{"arch": "quartznet", "hidden_act": "leaky_relu", "kernel_size": 11, "optimizer": "muon", "learning_rate": 0.0037, "max_grad_norm": 1.0, "batch_size": 256}
Rows from block 13 of a small sound classifier, named by matrix and row number. Rows with one number belong to one channel. Each number is 128 + 32 x the weight over its row's rms, rounded and kept within 0 to 255. All counts start at 0. After the name is the row's rms in percent of the matrix's.
After each channel's rows are labels from the 100 clips, of 14848, where the channel reaches its highest value: "top examples" is what is common among them. Only what is clearly more common there than usual is listed. The data: acted Russian speech (Dusha). In brackets: how many of the 100.
# convs1: first pointwise conv (model.blocks.13.convs.1.weight, 288x288x1), inputs 0-287
# convs3: second pointwise conv (model.blocks.13.convs.3.weight, 288x288x1, transposed), outputs 0-287

convs1.254 094 [127 124 171 178 150  79 143 136 118 132 110  76 108 114 144 115 134 122 145 101 122  98 120  82 169 111 116 127 129 143 159  93 140 144 142 131 120 132 182 179 127 173  68 143 159 192 244 157 122  98 139 171 166 102  82 133 104 171 129 108  87 120 108 112 146 132 118 141 135  54  62 127 146 117  85  92 184  53 149  81 125 187  87 143 125 184 202 145  49 127 150 136 133 115 143 156 163 169 144 129 107 162 127 177 191  99 124 100  77 140 138 131  81 119 134 113 136  82 115 125 209 204 124 136 113 157 111 156 114  77 141 112 141 135 169 179 131 142 147 127 152 119 119 119 127 168 130 140  91 157 147 139  77 103  90 159  97 135 119 153 110 135  97 193 144 152 121 106  77 165 123  92 167 127 104 149 120  82 173 202 162 154  48 146 121 178 155 139  92 149 172  83 180 113 161 136 148 129 132 120 166 116 110 124 117 130 122 145  99 113  89 118 115 112 115 209 143 120 128 142 114 147 124 108 132 110  95 167  59 160 132 120 138 106 127 149 124 123 101 127 122 132 107 188 207 150 126 126 156  96  64 163  57  57 116 137 169 172 129  93 169 100  72 141 146 129 113  96 140 126 120 200  76 163 124 154 104 121 144 121 143 150 155 104 178 141 134 122]
convs3.254 085 [132 151  81 119  94 143  65  71  84 168 127 148  88 108 143 111 101 105 155 120 147 158 162 126 121 178 161 115 120 159 134 178 145 187 151 118 142 174  90 162 167 156  87 153 164 141 111 132  96 143 134 114 108 152 103 165  94 136  71 127 112  98 106  95 124  99  96 134 141 129 139 139  95 151  48 141 185 145  36 146 169 113 116 164  88 160 190 120 134 109 140  79 136 116 122 150 144 166 124  72  89 157  96 165 135 124  96 145 173  64 124 110 184  68 135 131  75 128 108 133 140 144 119 135 134 139 120  86 102 102 101 137 119 146 103 184 139 137  80 166 123 161 151  77 147 181 113 127  67 117 119 138 176 200 197 135  82 183 111 139 154 131 133 120 150  97  99 119 140 149 110  89 129 111 121 153 143 186 139 158 120  75 172 127 136  57 138  94 180 111  85 130 180 139 150  84 126 136 101 207 158  82 189 114 130 108  92 120 144 129  97 159  82 118 125  98  70 122 144 136 115  73 135 119 109  99  71 118 111 119 133 126 142 140 160 125 144  62  97 133 107 110 196 125  75 142 171 107 126 197 171  95 159  66 147  84 163  80 167 125 140 158 136 192 138 143 123 166 105 114 171 156 130  97 116 158 174 146 103  87  83 166  74 103 119 153 123 186]
top examples: emotion: positive (51)

convs1.129 104 [125 149 190 138 114 133 149 187  92 146  88 109 126 149 123  73 113  90 175 148 166 148 145 166 124  38 142 126 174 121 112 120 148 107 156 158  83 169 127 141 110 104 131 203  90 181 147 160 153 116 140 122 177  67 100  89 121  97 103 144  90  93 110 142 112 124  89 145 135 124 118  63  98  88 154 148  86 159 123 176 146 133 111 160 156 136 153 147 103  79 158 166 127 114 154  85 147 142 170 149 150 151 156 166 146 170 128 101 134 165 103 128 102 177  66 118 169 127 144 113 125 115 121 151 111 105 182 173 114 113 105 112 115 143  92 155  98 119 113 207 121 128  81 101  90 225 142 167 120 177  63 108 119  67 135  45 109 103 124  73 153 122  95 178 159 140 100 133 167 118 151  68  97 164 100 117 126 142 100 130 119 178 162 143  76 148  99 189 139  66 137 114 165  63 136 163 152  87 111 141 115 153 113  97  64 135 124 168 141 145 120 170 165 143 152 132 165 178 173 156 166 185 157 123 143 165 150 159 179 141 129 149 106 187 107 133 119 102  91 149 114 131  81  64 138 122  84 108 155 171 123 117 128 111 200 179 112 149 135 160  74 118  67 128 109  80 142 127  95 128 113 123 158 119 154 116  93  95 122  90 108 136 117 108 177  99 118  69]
convs3.129 109 [141 126 115 126 171 118  71 134 130 130 149 117 123 177 123 164 132 136 152 156 148 113 126 129 146 166  84 126 136 127 140 137 100  68 119  83 122  32 101 108 131 135 198 155  45 129 117  55 125 130 102  99  83 136  96 127 109 174 171 177 162 136 108 184 107 210 159 160 137 165 121 119  87 148 139 199  67 124 146  80 153 156  99 128 120 137 193 120  93 113  98 105  91  83 141 119 129 120 198 199 166 105 143 147 126 106 118  72 112  79  93  95  81  94 105 130 195 156 128 126  11 181 148 130 126  79 120 161 131 116 117 202  93  75 115 132  83 130 169 181 114 136  42 137 167 115 155 151  88 146 148 104 107 151 152 187 131 108 129 129 147  83 130 179 137 153 124 107  70 137 171 113 111 106 141 121 171 114 169 144 131 174  96 130 118 110  88 163  86  78 167 132 198 114 118 106 167  61 155 156 122 127 134 113 127  87  49 133 109 105 152 136 154 122 121  68 119 143 125 160 125 129 143 152 146 105 123 150 131 139 116 128 123 122  92 133 137 131 144 203 127 141  63  67 132 109 144 139 142 144 123 135 163 124 122 118  93 179  92 105 147 119 117 177 129 118 135 113 148 165 142 127 111 164  95  93 177 145 123 131 180 127 150 156  88 141 160 160]
top examples: emotion: sad (59)

convs1.184 108 [106 166 104 180 130 165 114 118 127 121 133 154 145  68  97 200 139 119  98 159  60  99 132 120 118 177 108 103  81 116 141 178  59 141 127 161 112 126 165 136  87 138 165 125 143 152 150  77 139  92  78 173 115 139 183 149 148  57 134 248 134  96 157 122 113 124 121 152 117 169  83  87 141 143 150 144 138 163 143 135 147 102  77 120 120 105  85 106 147 127  73  53  68  73 109 128 118 147 112 161 110 100 111 153  57 114 108 121 172 162 146 138 110 117 116 150 123  78  93 138 104 125  92 121 120  95 147 136 148 142 136 171 107 147  95 141 112 121 144  79 161  97 102 136 125 104  81 139 136 102  81 108 107 124 172 109 176 191 137 128 121 198 106 143 255 132  81 143 113 107 157 120  94 137 120  93  92 132 109  84 125 162  81 129 149  85 157 175 123 134  94 136 111  99 137 128 159 147 117  70 143 102 153 121 152 186 118 103 113  93 146  78  73 206 128 182 104  89 108 143  95 103 106 143  94 100 103 114  82 144 116 122 100 149 114 122 147 207 103 116 109 131 128  82 138 150  91  71  99 150 131 126 125 129 187 137  74 102 178 123 120  77 155 128 100 111 141 131 116 136 151 117 162 142 102 125 121  54  95 127 179 128 118 100 116 100 145 154]
convs3.184 115 [168 101 161 162 217 133 104 141 128 140 134 122 147 133 138 147 148 126 170 110 102 133 131 123 214 128 182 150 130 110 131  53 132 105 130  91 129  87 151 117 124 130  99 105 110 125 117 140 114 126 124 148 142  94 179 120 146 122 156 108 203 103 118 140 143 129 101 114 107 136  45 114 127  85 114 108 114 149 101 148  89 177  97  88  74 102 134 156 110 111 241 154 147 109  99 123 149 167 181 158 124  96 127 171 110 105 123 106 111 179 128 133  83 144 126 105 116 128 137 128  58 158 125 118 172 173 170 119 121 152 115 133 115 160 159 103 182 168 151 107 123 155 124 111 128 123 111 164 109  57 186 136 135  96 105  56 111 153 125 101 124 100 161  12 161  95 114 111 122 137  81 126 131 141 130  94 102 151 121 154  97 125 160 126 146 149 133 171 123 120  83 121 161 115 115 143 159 140 124 139 160 114  61 131  98  79 141 102 104 121 150 123 129 129 119 154 153  99 147 159 117  69  96 113 150 100 121 164 108 112 122 158 137 128 155 118  85 142 160 201 147  95 163 167 153 133 157 136 114 125 123 115 117 125 137 138   0 188 170 152 136 113 161 175 101 132 105 106 101  97 115 107 124  78 112  66 124 252 117 243  99 119 128 146 170 103  89 150]
top examples: emotion: angry (40)

convs1.52 106 [148 133 125 163 174  64 104 120 127 116 213 141 133  55 155  69  70 125 100 107 129 173 132 129  90  88 182 121  95  98  76 153 218 122 150  89  89 102  72 158  80 111  83  78 117 146 118 142 137 116 122  96 139 164 119 130 122 133 103 139 123 149 116 156 118 153 139 109 157 116 140  94 117  90 168 131 188 143 144  80  78 170 134  75 105  96 146  67  92 123 144  83 130 183 163 147  94 142 107 137 131 166 158 171 199 142 112 152 131 153 126 117 155  83 138  75 136 116 122 138 144 109 154  86 146 117 157 154  96 129 140 101 128  35  99 133 146 115  96 137 172 115  85  64  67 152 111 123 162 212 116 165 165 111 156 116 144  78  94 103 135 185 131 122 108 128 110 152 102 107  84 145 100 123  92 171 131 150  82 128  84 168 147 117 113  97 120 211  80 140 149 109 126  82 151 168 201 105 178 139 151 114 137 111 137  92 137  70 118  74 124  59  58  62 136 119 166 142 131 133  71 166 135 102 134 152 170  50 119 181  98 120 151 153 156 156 132 129 112 129 124 150  96 180 121 120 118 114 144 140 122  96 165  88 145 112 135 132 129  90 137 118 126 167 132 162 163 148 146 129 130 119 136  63 144 184  89 116 132 135 141 158 102  89 131 110  71  97]
convs3.52 110 [129 160 103 141  81 132 132 134 120  61 103 191 144  93 123  98 174 157  83 142  49 140 134 126  58  95 151 134 132 158 142 151 159 129 102 122 128 137 113  89 109 153  90 113 177 171 125 122 161 120  90 165 146  94 158 169  59 176 115  95  77 109  94 130 127 161 120 178 147 129 103 116  97 116 160 111  94 113  55 135  91 187 135 186 155  91  93  86 149 102  82 126  78 123 167 144 142 167  94 183 124  95 165 181 132 121 139 141 148 184 152  95 133  75 151 102 168 162 106 124 178 141 116 119 100 170 163 109 123 149 139 107 134 168 102 136 140 115  68 103  91 162  85 126 101 148 110 122 140 175 130 106 124 118 140  92 146 130 205 179 140  67 175 107  98 107  70 109 114 131 103 164 129 152 121 134 176  91 179 112 212 142 108 120 176 130 121 117 141 136 125 112 162  89 110 200 120 200 117 162  92 113 121 117 123 115 158 141 155 117 185 125  52 113 137  63 110  96 107 132 136  88 178  68  99 159  92 119 150 163 132 148 127 128 103 129 136 128  42 114 127 129  44 161 125 158 158 150 153 109 102 150 141 116 155 140 144 201 132 209 176 166 113  89 150 140 131 129  95 138 101 143 115 104  72 166 183 139 156  76 160 107 106 132 107 144 121 108]
top examples: emotion: sad (70)

convs1.53 108 [104 129  99 140 138 101  94 125 147 171 139  79  76  72  89 119  97  99 118 117 117 196 125 140 172 192 133  88  72 130  96 114 125 101  91 103 114 137 126 141  92 122 142  92 109  98  96 140 139  75  97  58 124  90 159  94 207 204 177 161 103 156 126 111 193 140 144 162  94 163 139 195  77 127 133 140 123 108 146 133 105 135 140 140  91 116  50 160 166 103 106 136 130 115  61 158 120  92  95 133 177 154 106  83 146 136  63 105  85 104 115 139 147 149  97  63 178 158 163 172  27 120 113 131  80 122  77  79 205  83 115 107 153 133 106 161 103 109 163  98 130  66 177 125 122 102 143 135 103 111 116  92 142 115 140  82 125 138 164  66 135 115 111 125 111 116 132 124 200 116 102 145 124  89 115 134 165 174 156 119 153 125 131 136 131 120  99  95 119  88 120  90 113 159 191 160 142  81 165 112 185 147 141 144 139 124  50  90 142 107 104 110 121 104 128 156 120 180 137 134 128 144 142 126 106  71 149 136 178 195 130  67  97 108 161 127 179 147  73 120 124 124 126 142 159  80 176 153 160  95 118  76 149 116 113 112 184 108 104 131 140 145 102 144 192 116 122 126  96 143 155 178  99 157  82 108  99 164  86 138  85 158 112 126 137  95 150 124]
convs3.53 102 [131 124 133 115 130 137 172 131 116 170 142 124 129 129 170 158  75 111 128 148 123  95 102 135  67 125 205 118 101 110 133  68 124 109 146 107 139 184 208  77 155 133 197 172  95 120 129 124  83 138 246 112 131  92 210 139  93 144 127 117 117 141 124  99 134 110 199 110 131 111 120 126 117 137 159  90 145 132 171 178 102  97 146  62 197 150 146 158 104 123 176 145 124 136 115 113 148  80 153  82 101  98 124  99 134 167 162 118 182 145 141 150 124 156 152 102 125 139  98 133 132  82 107 132 127  51 115 132 123 151 148 117 147 105 161   9 109 103 162 174 132 110  71 102 120 163  80  80 155 156  63 152 124 124 122 138 141 123  41 161 107 169 138 176  64 116 122 124 113 118 126  69 125 145  98  92 138 157 123 116 179 110 141  79 133 121 200 145 158 120 141 130 137  99 121 106 167 149 159 115  87 129 128 111 128 143 144 155  87 109 112  86 159 135 129 155 120 101 140 127 165 150 121 192  98 111 165 141 157 121 115 142 122 129  69 135  98 135  80 117 116  72 174  84 135 158 122 180 149 128 101 112  90 120 140 161 130 170 125 106 158 135 130  85  98 124 149 131 162 151 110 154 138 168 172  62 165  78 117 172  33 171 147  89 163 125  81 161]
top examples: emotion: angry (53)

convs1.67 104 [158 146 144 139 119 141 147 109 183 104 167 115 138 124 122 160 136 104  98  75 164 106 102 137 144 125 150  88 129 159 149  99 154 108 148 106 128 165 165 104 106 186 145 136 155 163 174 115 151 155 103  92 166  54 116 184 159 138 129 150  70 134 193 172 148 168 105 100 171  87 123 163 147 132 125 137 154 112  98 166 140 156 136  97 197 151 149 110 101 136  96 122 111 155 143 146 147 141 142 123 154  68 108 147  82  87 109  86 177 184 118 134 132 112 153 125 171 119 122 115 141 103  96 108 101 139 136 131 161  89  91  99  65 113 127 140 123  21 130 216  94 131 253 113 104 189  99  98 194 160 190 150 191 116 104 137 172 142 127 123 133 114 154  70 137  94 169 122  95  54 139 204 159 146 114 136 138 131 105 142 102  77 132 110 182 114 129 106 128 182 173 147 147 141 130  95 148 196 159  97 149 184  86 109 135 135 118 130 124  63 105 102 142 140 134  92 174  83 114 122 114  45 164 115  81 164 125 153 204 124 123 194 107 157 132 109 144 147 120  96 116 127 144 139  92  75 136 117 162  86 110 172 104 113 146 109 120 116 100 152 119 142  99 106 160 187 109 102 130 106 133 153 156 139 120 143 118  80 140  98 154 208 161 117 142 120 139 124]
convs3.67 099 [161 158 158 152 154 107  82 118 189 124 110 109 130 129 145 101 177 142 107  67 155 159 126 109 154 122  98 100 133 118 144  82 145  93 133 143 151 111 139 111 114 121 186  99  64 162 121 122 145 155 142 114 158 131 120 129 128 122  88 136  83 149 126 159  86 156 178 184 137 130 132 122 125 142 172 144 158 130  95 105 110 148 150 154 132 158 139 140 184 173 149 118 108 198 130 133 113  92 121  98 139 105 151 162 131 157 162 129 145 143 167 145 101 142 117  70 140 139 108 134  80 159 130 126  93 190 178 174 134 147 112  78  98 157 160  95 142 138 108 141 107 142  53  56 103 116 161 131 121 125  63  29 138 166 195 217 144  99 162  99 119 127 100 131 145 145 101 132  84 114  85  67 128 148 167 135 129 135 116 111 137 178 120  67 168 112 156  94 137 174 167 128 108 105 133 140 150 218 148 139 125 107 128 137 110  80 113 145 124  98 198 114 170  97 157 114 132 129 115 121 105 121  79 122 122 181 217  32 100  92 140 191 130 129 116 151 183 147 101  95 145  96  84  48 115 107 145 136 127 105  72 183 173 115 130 105 123  87 152  66 124  69  89 127 171  96 138 105 153 143 120 120  92 103  26 164 100 101 123  96 134 143 114 151 103 142 152 174]
top examples: emotion: sad (55)

convs1.188 103 [ 84 156 135 133 156 138  70 127 161  62 132 113  77  92 133 128 156 133 116 148 175 140 124 119  92 119  86 113  88 172 133 113 157 183 193 127 165 137 168 155 127 131 140 129  96 118 149 136 106 104 149 136 145  98 107 156  94 122  56 139 119 117  47 103 160 148 117 117 131 132 178  88 117 120 160  97 192 134 108 135 142 177 109 133  64 137 137 133  85 143 170 138 120 137 129  48 141 131 171 128 121 111  74 125 130 125  79 163 166 116 119 108 110  93 167 127 166 150 130 183 119 114  91 148 114  94 136 128 128 119 139 131  96 118 168 103 157 127 111  56 200 116 144 124 108 101 175 161 129  55 103 167  96 194 203  77 151 138 106 147 151 188 111 163  95  85 117 132 142  99 147  34 118  98  93 184 165  88 138 113 126 109 118 102 176 162 162 162 114 116  33  93  94 120 127 197  89 136 130 139 129 124 117 137 131 100 144 201 125 147 147 144 117  98 120 151  55 142 135 137 106 164 118 119 133 119 127 141 140  85 131 144 140 202 151 195 131 145 149 103 101 150 123  33  72 135 186 156 136 124 126 102 107  94 144 192 138 107 133 137 185  91 132 125 108 150 127 113  73 163  92 129 163  98  73 131  49 151 118 129  94 119 175 154 171 137 153 163]
convs3.188 105 [155 105 178 135 167 129 182 132 130 163 151  82 107 158  84  98 150 121 125  75 180 131 127 129 162 142  85 122 137 128 160 183  91 192 126 125 140 186 106 141 114 113 142 130 162 119 160 101 164 106 152 208 129 132 107  23 143  86 138 168  66 107 160 166 105 106 135  87 140 101 130 122 162 115 128 121 223 129  94  88 178 112 114  61  96 162 103 165 144 190 184 116 147  87 139 116 142 118 119  87 114 106 197 152 163  92 179  97 119 148 138 140  95 129 162 116 103 106 190 127 126 161 130 124  70 138 121  77 131 144  98 132 126  89  93 180 119 162 147 154 119 170 124  85 116  94 151 119 106 117 138 112 149 138 139  99 121  76  76 113 127 125 115  98 164 138 108 126 144 124  88 158 119 135 112 155 130 138 109 124 101 101 115  72 131  87 160  61  84 129 122 116 201 164 138 110  35 173 153 102 178 146 120 106 129 122  86 113 107  98 162 115  77 103  94  76 199 139 174 165 126  98 106 118 161 177 158 146 109 101 127  75 141 134 111 123 127 124  96 110  97 124 192  63 102 127 121 130 166 139  98  82 173 149 115  80 135 157 120 229 139 111 156 128 110 139 130 143 136 146 117 157 127 135 153 129  76 109 182 175 174 199  92  95  90 115 121 140]
top examples: emotion: positive (43)

convs1.60 114 [114 119  98 154 219  75 145  67  89  72 156  98 110 103  76 135  95 116 148 151 103 104 154  91 158 149 132 132 145 157 124 117  94 167 131 196 148 121 171 126  99 136  78 177 138 158 114 147 185 145 103  97 144  92 131 154 102 167 164  76 120 159 133 113 111 127 125 172 127  97 191 122  94 151 138 146 183 121 100 139  97 102 134  86 133 143 127  85 109 147 169 106 113  80  89 129 151 123  99 103 128 124 103  52  82 131  94 108 200 144 186 166 141 192 170 163 150  92 182 147 135 198 134 128 129 121 114  99 150 168 157 159 207 178 155 173 119 120  82  80 134 155 146 153 114  75 208  63 113  70 120 117  97 139 150 155 107 169 155 155  72 144  64 171 105  88 121 113 160 110 168 184 110 132 124 134 136 175 143 132 133  78 132 115 134 139 152  86 113 112  80 138 157 129 152 127 149 117 116 131 160 146 158 122 168  91 150 163 105 163 142  78  91 170  76 153  97 111 139 140 140 102  87 123 142 145 174 111 190 126 119 145 147  88  88 136 129  93 123  74 138 121 189 136 159 148 136 182 129 171 146 170  97 104 143 117 162  89 111 164  89  84 121 194 138 180  97 134 121 151 160 168 152 162 152 196 148  83 119  88 132 161 121 127  85 134  93 109]
convs3.60 116 [ 94 138 130 138  91 142 101 127 148 154  73 134 125 149  92  92 104 134 109  88 130 112 136 134  79 116 122 108  99 189 180 205 112 153 166 155 133 135 133 118 175 104 135 115 169  85 127 127 137 165 105  46 103 168 172 136 131  92 155 112  98 115  87 103 172 145 179  97 135  92 151 143 123 147 167  66 144 115 130  83 163  96 141 110 105 143 153 125 232 154 134 154  92 167 134 125 121 102 107 190 147 138 107 217 134 140 116 118 161 129 143 136 134 164 112  84  62 105 137 121 121 137 118 112  90  87 164 149 128 127  20 139 181 144 130 140  91 211 105  70 102  83 193 137 124 128  83  98 142 200 173 143 126 127 114 102 133 116 151 111 107 125 172  64 179 147 100 118  87 125 141 125 100 142 154 133 156  77  91 120 130 179 138 137 111  85 181  64 136 128 120 119 109 138 146 146 110  85 154 149  38 115 102 134 126 131 101 131 144  99  74 101 113 150  85 136 155  94  97  73 143 179 170 176 142 138  55 185 134 160 128 119 145 133 139 115 123  96 146 130 148 186 127 153 126 126 150 124 105 138 103 142 109 139 103 176 125 157  65 158 139 124 126 148 206 103 129 116 155 119 146 222 105 155 127 204 147 136 102 112 126 104  95 111  81 120  81 151]
top examples: emotion: sad (62)

convs1.287 105 [ 68 141  75 140 115 104 173 142 141 103  80  93 192 139 134 127 127  86 130 163 167 121 143 114 117 197 147 117 158 132 146 143 132 145 177 253 131 120 108 129 129 120 157 136  94 108 107 138  83 200 139 181 124  76 131  97  87 171 142 157 114 178 107  92 104  89 105 111 124 148 129  93 147 116 145 176 101 104 129 131 163  92 159 157 137 112  91  84 172 100  98 144  82 127 114 159 146 154 136 126 145 194 111 146  51 127  91 109 114 123 113  98 102 132 147 170 134  93 140 151 119 197 117 141  99 131  80 138 124 113 112 181 148 147 148 127 119  43 143 142 138 136 200  99 177 143 170 133 150 111  68 128  86 133 145 114 134 132  96 122 171 159 150 143 110 154 168 101 159 168 120  74 101  48 111 126 115 114 102  50 175 156 168 139 148 140 127 119 146  66 118 125 145 122 199 117 158 125 124 125 112 118 153 102 136 111 138 166  74 174 115  89  84 189  82  63  96 179 130  93 173 104 121 123 152 157 130 127  69 117 170 145 177 110 129 126 125 127 171 133 135  99  64 123 105 113 159  90 110 170 124 131  92 127 123 201  66 118 166 149 158  71 101  98 119 174  91 148 153 106 165  82 115 138 137  91 158 123 157 152 103  78 154 145 162 109  87  64]
convs3.287 102 [147 142 141 101   0 136 182 110 106 119 180 127 129 152 107 125 157 145 131 118 132 125 116 128  91 156 126 137 124 116 111 114 192 109 122  77 142 169 123  64 164 122  48 145 154 191 129 157 160 129  96  98 145 125 102 158  92 151 112 114 114 143  90 128 110 105 174  76 152  92 161 130 122  87 146 133 143 132 111 166 131  41  95  68 169 117 141 101 111 202  63 127 101 149 113 171 142 109 130  90 103  74  82 103 120  99 147 162 125 104 158 138 127  91 159 109 153 146 179 138 128 116 128 130 143 138 106 162 135 150  88 114 141 192 126 124 145 111 144  84 155 157 104  90  93 152 139 141 130  83 151 199 105 162 130 130 136  82  85 160  75  87 117  80 145 136 148 151  89 148 180 114 115 134 151 129 126  73 112 105 141 146 106 129 151 165  72  62 184 136 106 155 193 125 127 109 167 182 147 100 136 138 150 108 143 166 139 139 108 112 142 105 187 143 118 164 194 125 136 144  99 145 129 141 115 152  99 107  57 134 136 125 140 114 140 128 172 179 116 152 140  12  67 117 149 137 131  83 137 132 112 168 147 176 101 168 147  90 148 163  77 141 160 155 200  99 158 156 114 174 159  96 150 150  70  83 143 124 174 138 137 130 102 118 105 103 109 162]
top examples: emotion: sad (84)

convs1.194 111 [109 147 128  86  97  78 150 166 126 119 113 121 145 163 137 171  65 129  81 173 123 178 136 133 103  82 113 125 125  62 159 148 164 126 144 129  82 124 171 146 155 154 109 173 194 154 158  98 133 117 173 184 129 130 101 110 101 156 202 139 130 118 130 147 110 150 120 131 109 159 129  90 188 151 140 112 104 124  75 112 107  71 152 158 168 135 144 151 118 155  44 117  94 155 101 172 111 188 154 144 128  97  92 212 128 154 109 151  98 118 166 127 105  73  78 127 150 139 186 109 161  81 132 141 128 130 147 144 143 129 107 150  94 218 174  97 112  93 196  79 128 138 171 113 159 106 123 155 151 144 179 203 150 111 141 147 119 137 122 155  74 142 105  88  79 183 114 143 137 146  73 101 139 103 121  55 107  39 165  97 202 142  84 125 166 116  94 130 111 148 102 113 153 153 127  50 117 104  72 133 129 171 115 153  94  76  89 117 144  99 129  90 108 195 185  79 105 155 122  78 168  92 181 157 109 177 124 124  99 109  95  94 138  59 115  93 129 118 131 129 109  86 107 100 151 129 106 116 102 136 117 122 142 136 139 104 148 145 127 107 101 107 126 169  94 195 140 139 114 151 122 107 154 148  90 125  95  96  97  73 100  71 123 142 113 142  94 123]
convs3.194 114 [ 82 173 194 151 238 106 147 161 146 132 168 117 112 120 161 121  90 119 123 114 173 146 107 127 186 117  90 158 153 103 151 128 132 164 140 140 132  92 142 102  98 113 194  95 110 123 126  92 146 119 149 158 119 146 155 182 107 166 105 134  56 134 139 111 140 135 124 146 110 126 110 119 177 136 141  44 107 105 121  85 131 165 114 118 166  86 102 127  60 110 120 148 146 102 119 136 140 177 117 118 103  94 119 123 129 144  34 130  80 106 126 192 111 131 107 144 189 147 119 130 136 108 126 135 141 102 133 155 126 108 102 107 106 159  98  49 133 109 229  59  72 126 104 107 133 111 133 108 136  87 254 147 146 143 170 143 139 151 138  88 109  23 162 158 144 145 160 150  62 126 108 153 140 158  97 156 137  86  66 157 164 138 143 118 128 124  97 105  98 168 128 125 138 143 131 123 168 156 142  31 108 120 101 140 164  84  71 143 133 104 164 153 104 110 139  53 114 180 127 101  99 120  73 121 191 105 113 123 122 191 130 142 106 104 142 119 134 155 129 136 133 205 141 148 108 167 163 137  73 142 156 117 150 143 131 157 120 108 136 138  85 129 130 114 116 153 138 108 142 158 116 160 133  93 102 177 151 113 182 132  73  82 131 110 174 151 145  99]
top examples: emotion: sad (85)

convs1.124 079 [122 156 141 122 102 111 128 119 145  95  88 123 144 131 115 161 197 149 136 122 165 152 189 145 124 132  87 137 135 208 108  83 100 102 138 132 120 149  98  89 168 103 118 100 143 179 164 132  98 148 131 107 160 188 107 114 114 151 132 154 132 114 128  89 166  54 138 151 111  90 176  68 174 130  76 137 124 137 162 108 133 144 127 132  81 135 132 128 104 122 124 125 179 104 114 137 172 120 127 125  74 117 102 198  64 159 115 159  82 122 149 112 157 175 163 109  88 119 145 169 110 127  90 101 148  80 145 105 122 142 192 136 171 150 163 151  85 149 135  96 105 132 128 112 179 156  74 148 108  84 172 119 108 104  70 103 115 158 196  88 141 118 222 151  96 129  94 130  82 155  75 159 136 128 149 160 136 142 170 123 197 120 136 110 140 133  87 146 163 144 205  76 128 136  63  89 125 164 182 160 131 104 154 116 152 179 115 114 192 129  46 163  58 105 151 124 162 132  72 102 138 163 101 116  56 107  93 108 151 144 113 144 102  67 163 147 143 186 150 149 154 132 123 134 110  96 156 124 190  88  61 129 161 169 148 103 152 144 132 152 147 194 149 109 132 213 156 155  71 120 156 131 170 151 152  82 159 153 138 130 123 151 144 130 114  85 151 124]
convs3.124 085 [212 102 143 134 122 168 151 123 126 112 128 147 164 132 102 153 137 136 105 116 165 137 164 124 158 141 128 173  91 138 146 131 120 200 203 146 133 154 157  90 164  85 149 181 107  20 130 121 112 131 105 112 150 104  90 153 152 148 130  83 103  91 152 135 106  66 241  76  98 105  87 137 132 115 119  84 145 105 128 170 115  74 116 113  80  82 171 134 129  74  91 173 156 109 133  72 110 120 111 104 103 165 161 175 127 146 105 104 147 135 166 188 193  91 159 123 135 143 100 140 189 153 130 130 101  92 143 150 117 165 119 180 124 119 134 107 126  91 103 132 149 145 177 111 143 208 166  91 147 137 156  79 181 101 105 116 125 116 138 115 162 119 159  96 111 142 176 130 102 136  49 107 117 129 126 133 168 173 141 139 182 110  87 154 104 169 146  86 121  75 154 140  88 113 111  98 126 165 146 113 133 138 137 166 142 157 170 154 136 213 104 157  89  87 139  98 170  56 147 116 149 174  62 133  85  91 138 147  64 159 142  94 125 131 114 129 141 136  75 150  98 139 137 135 100  56 137 169  87 169 131 151  70  72 128 107 139  98 103 167  81 109 154 147 157  95 122  91  74 133 143  92 131 123 157 158 121  91  86 106 153  83 135 156 126 111 104 118]
top examples: emotion: angry (41)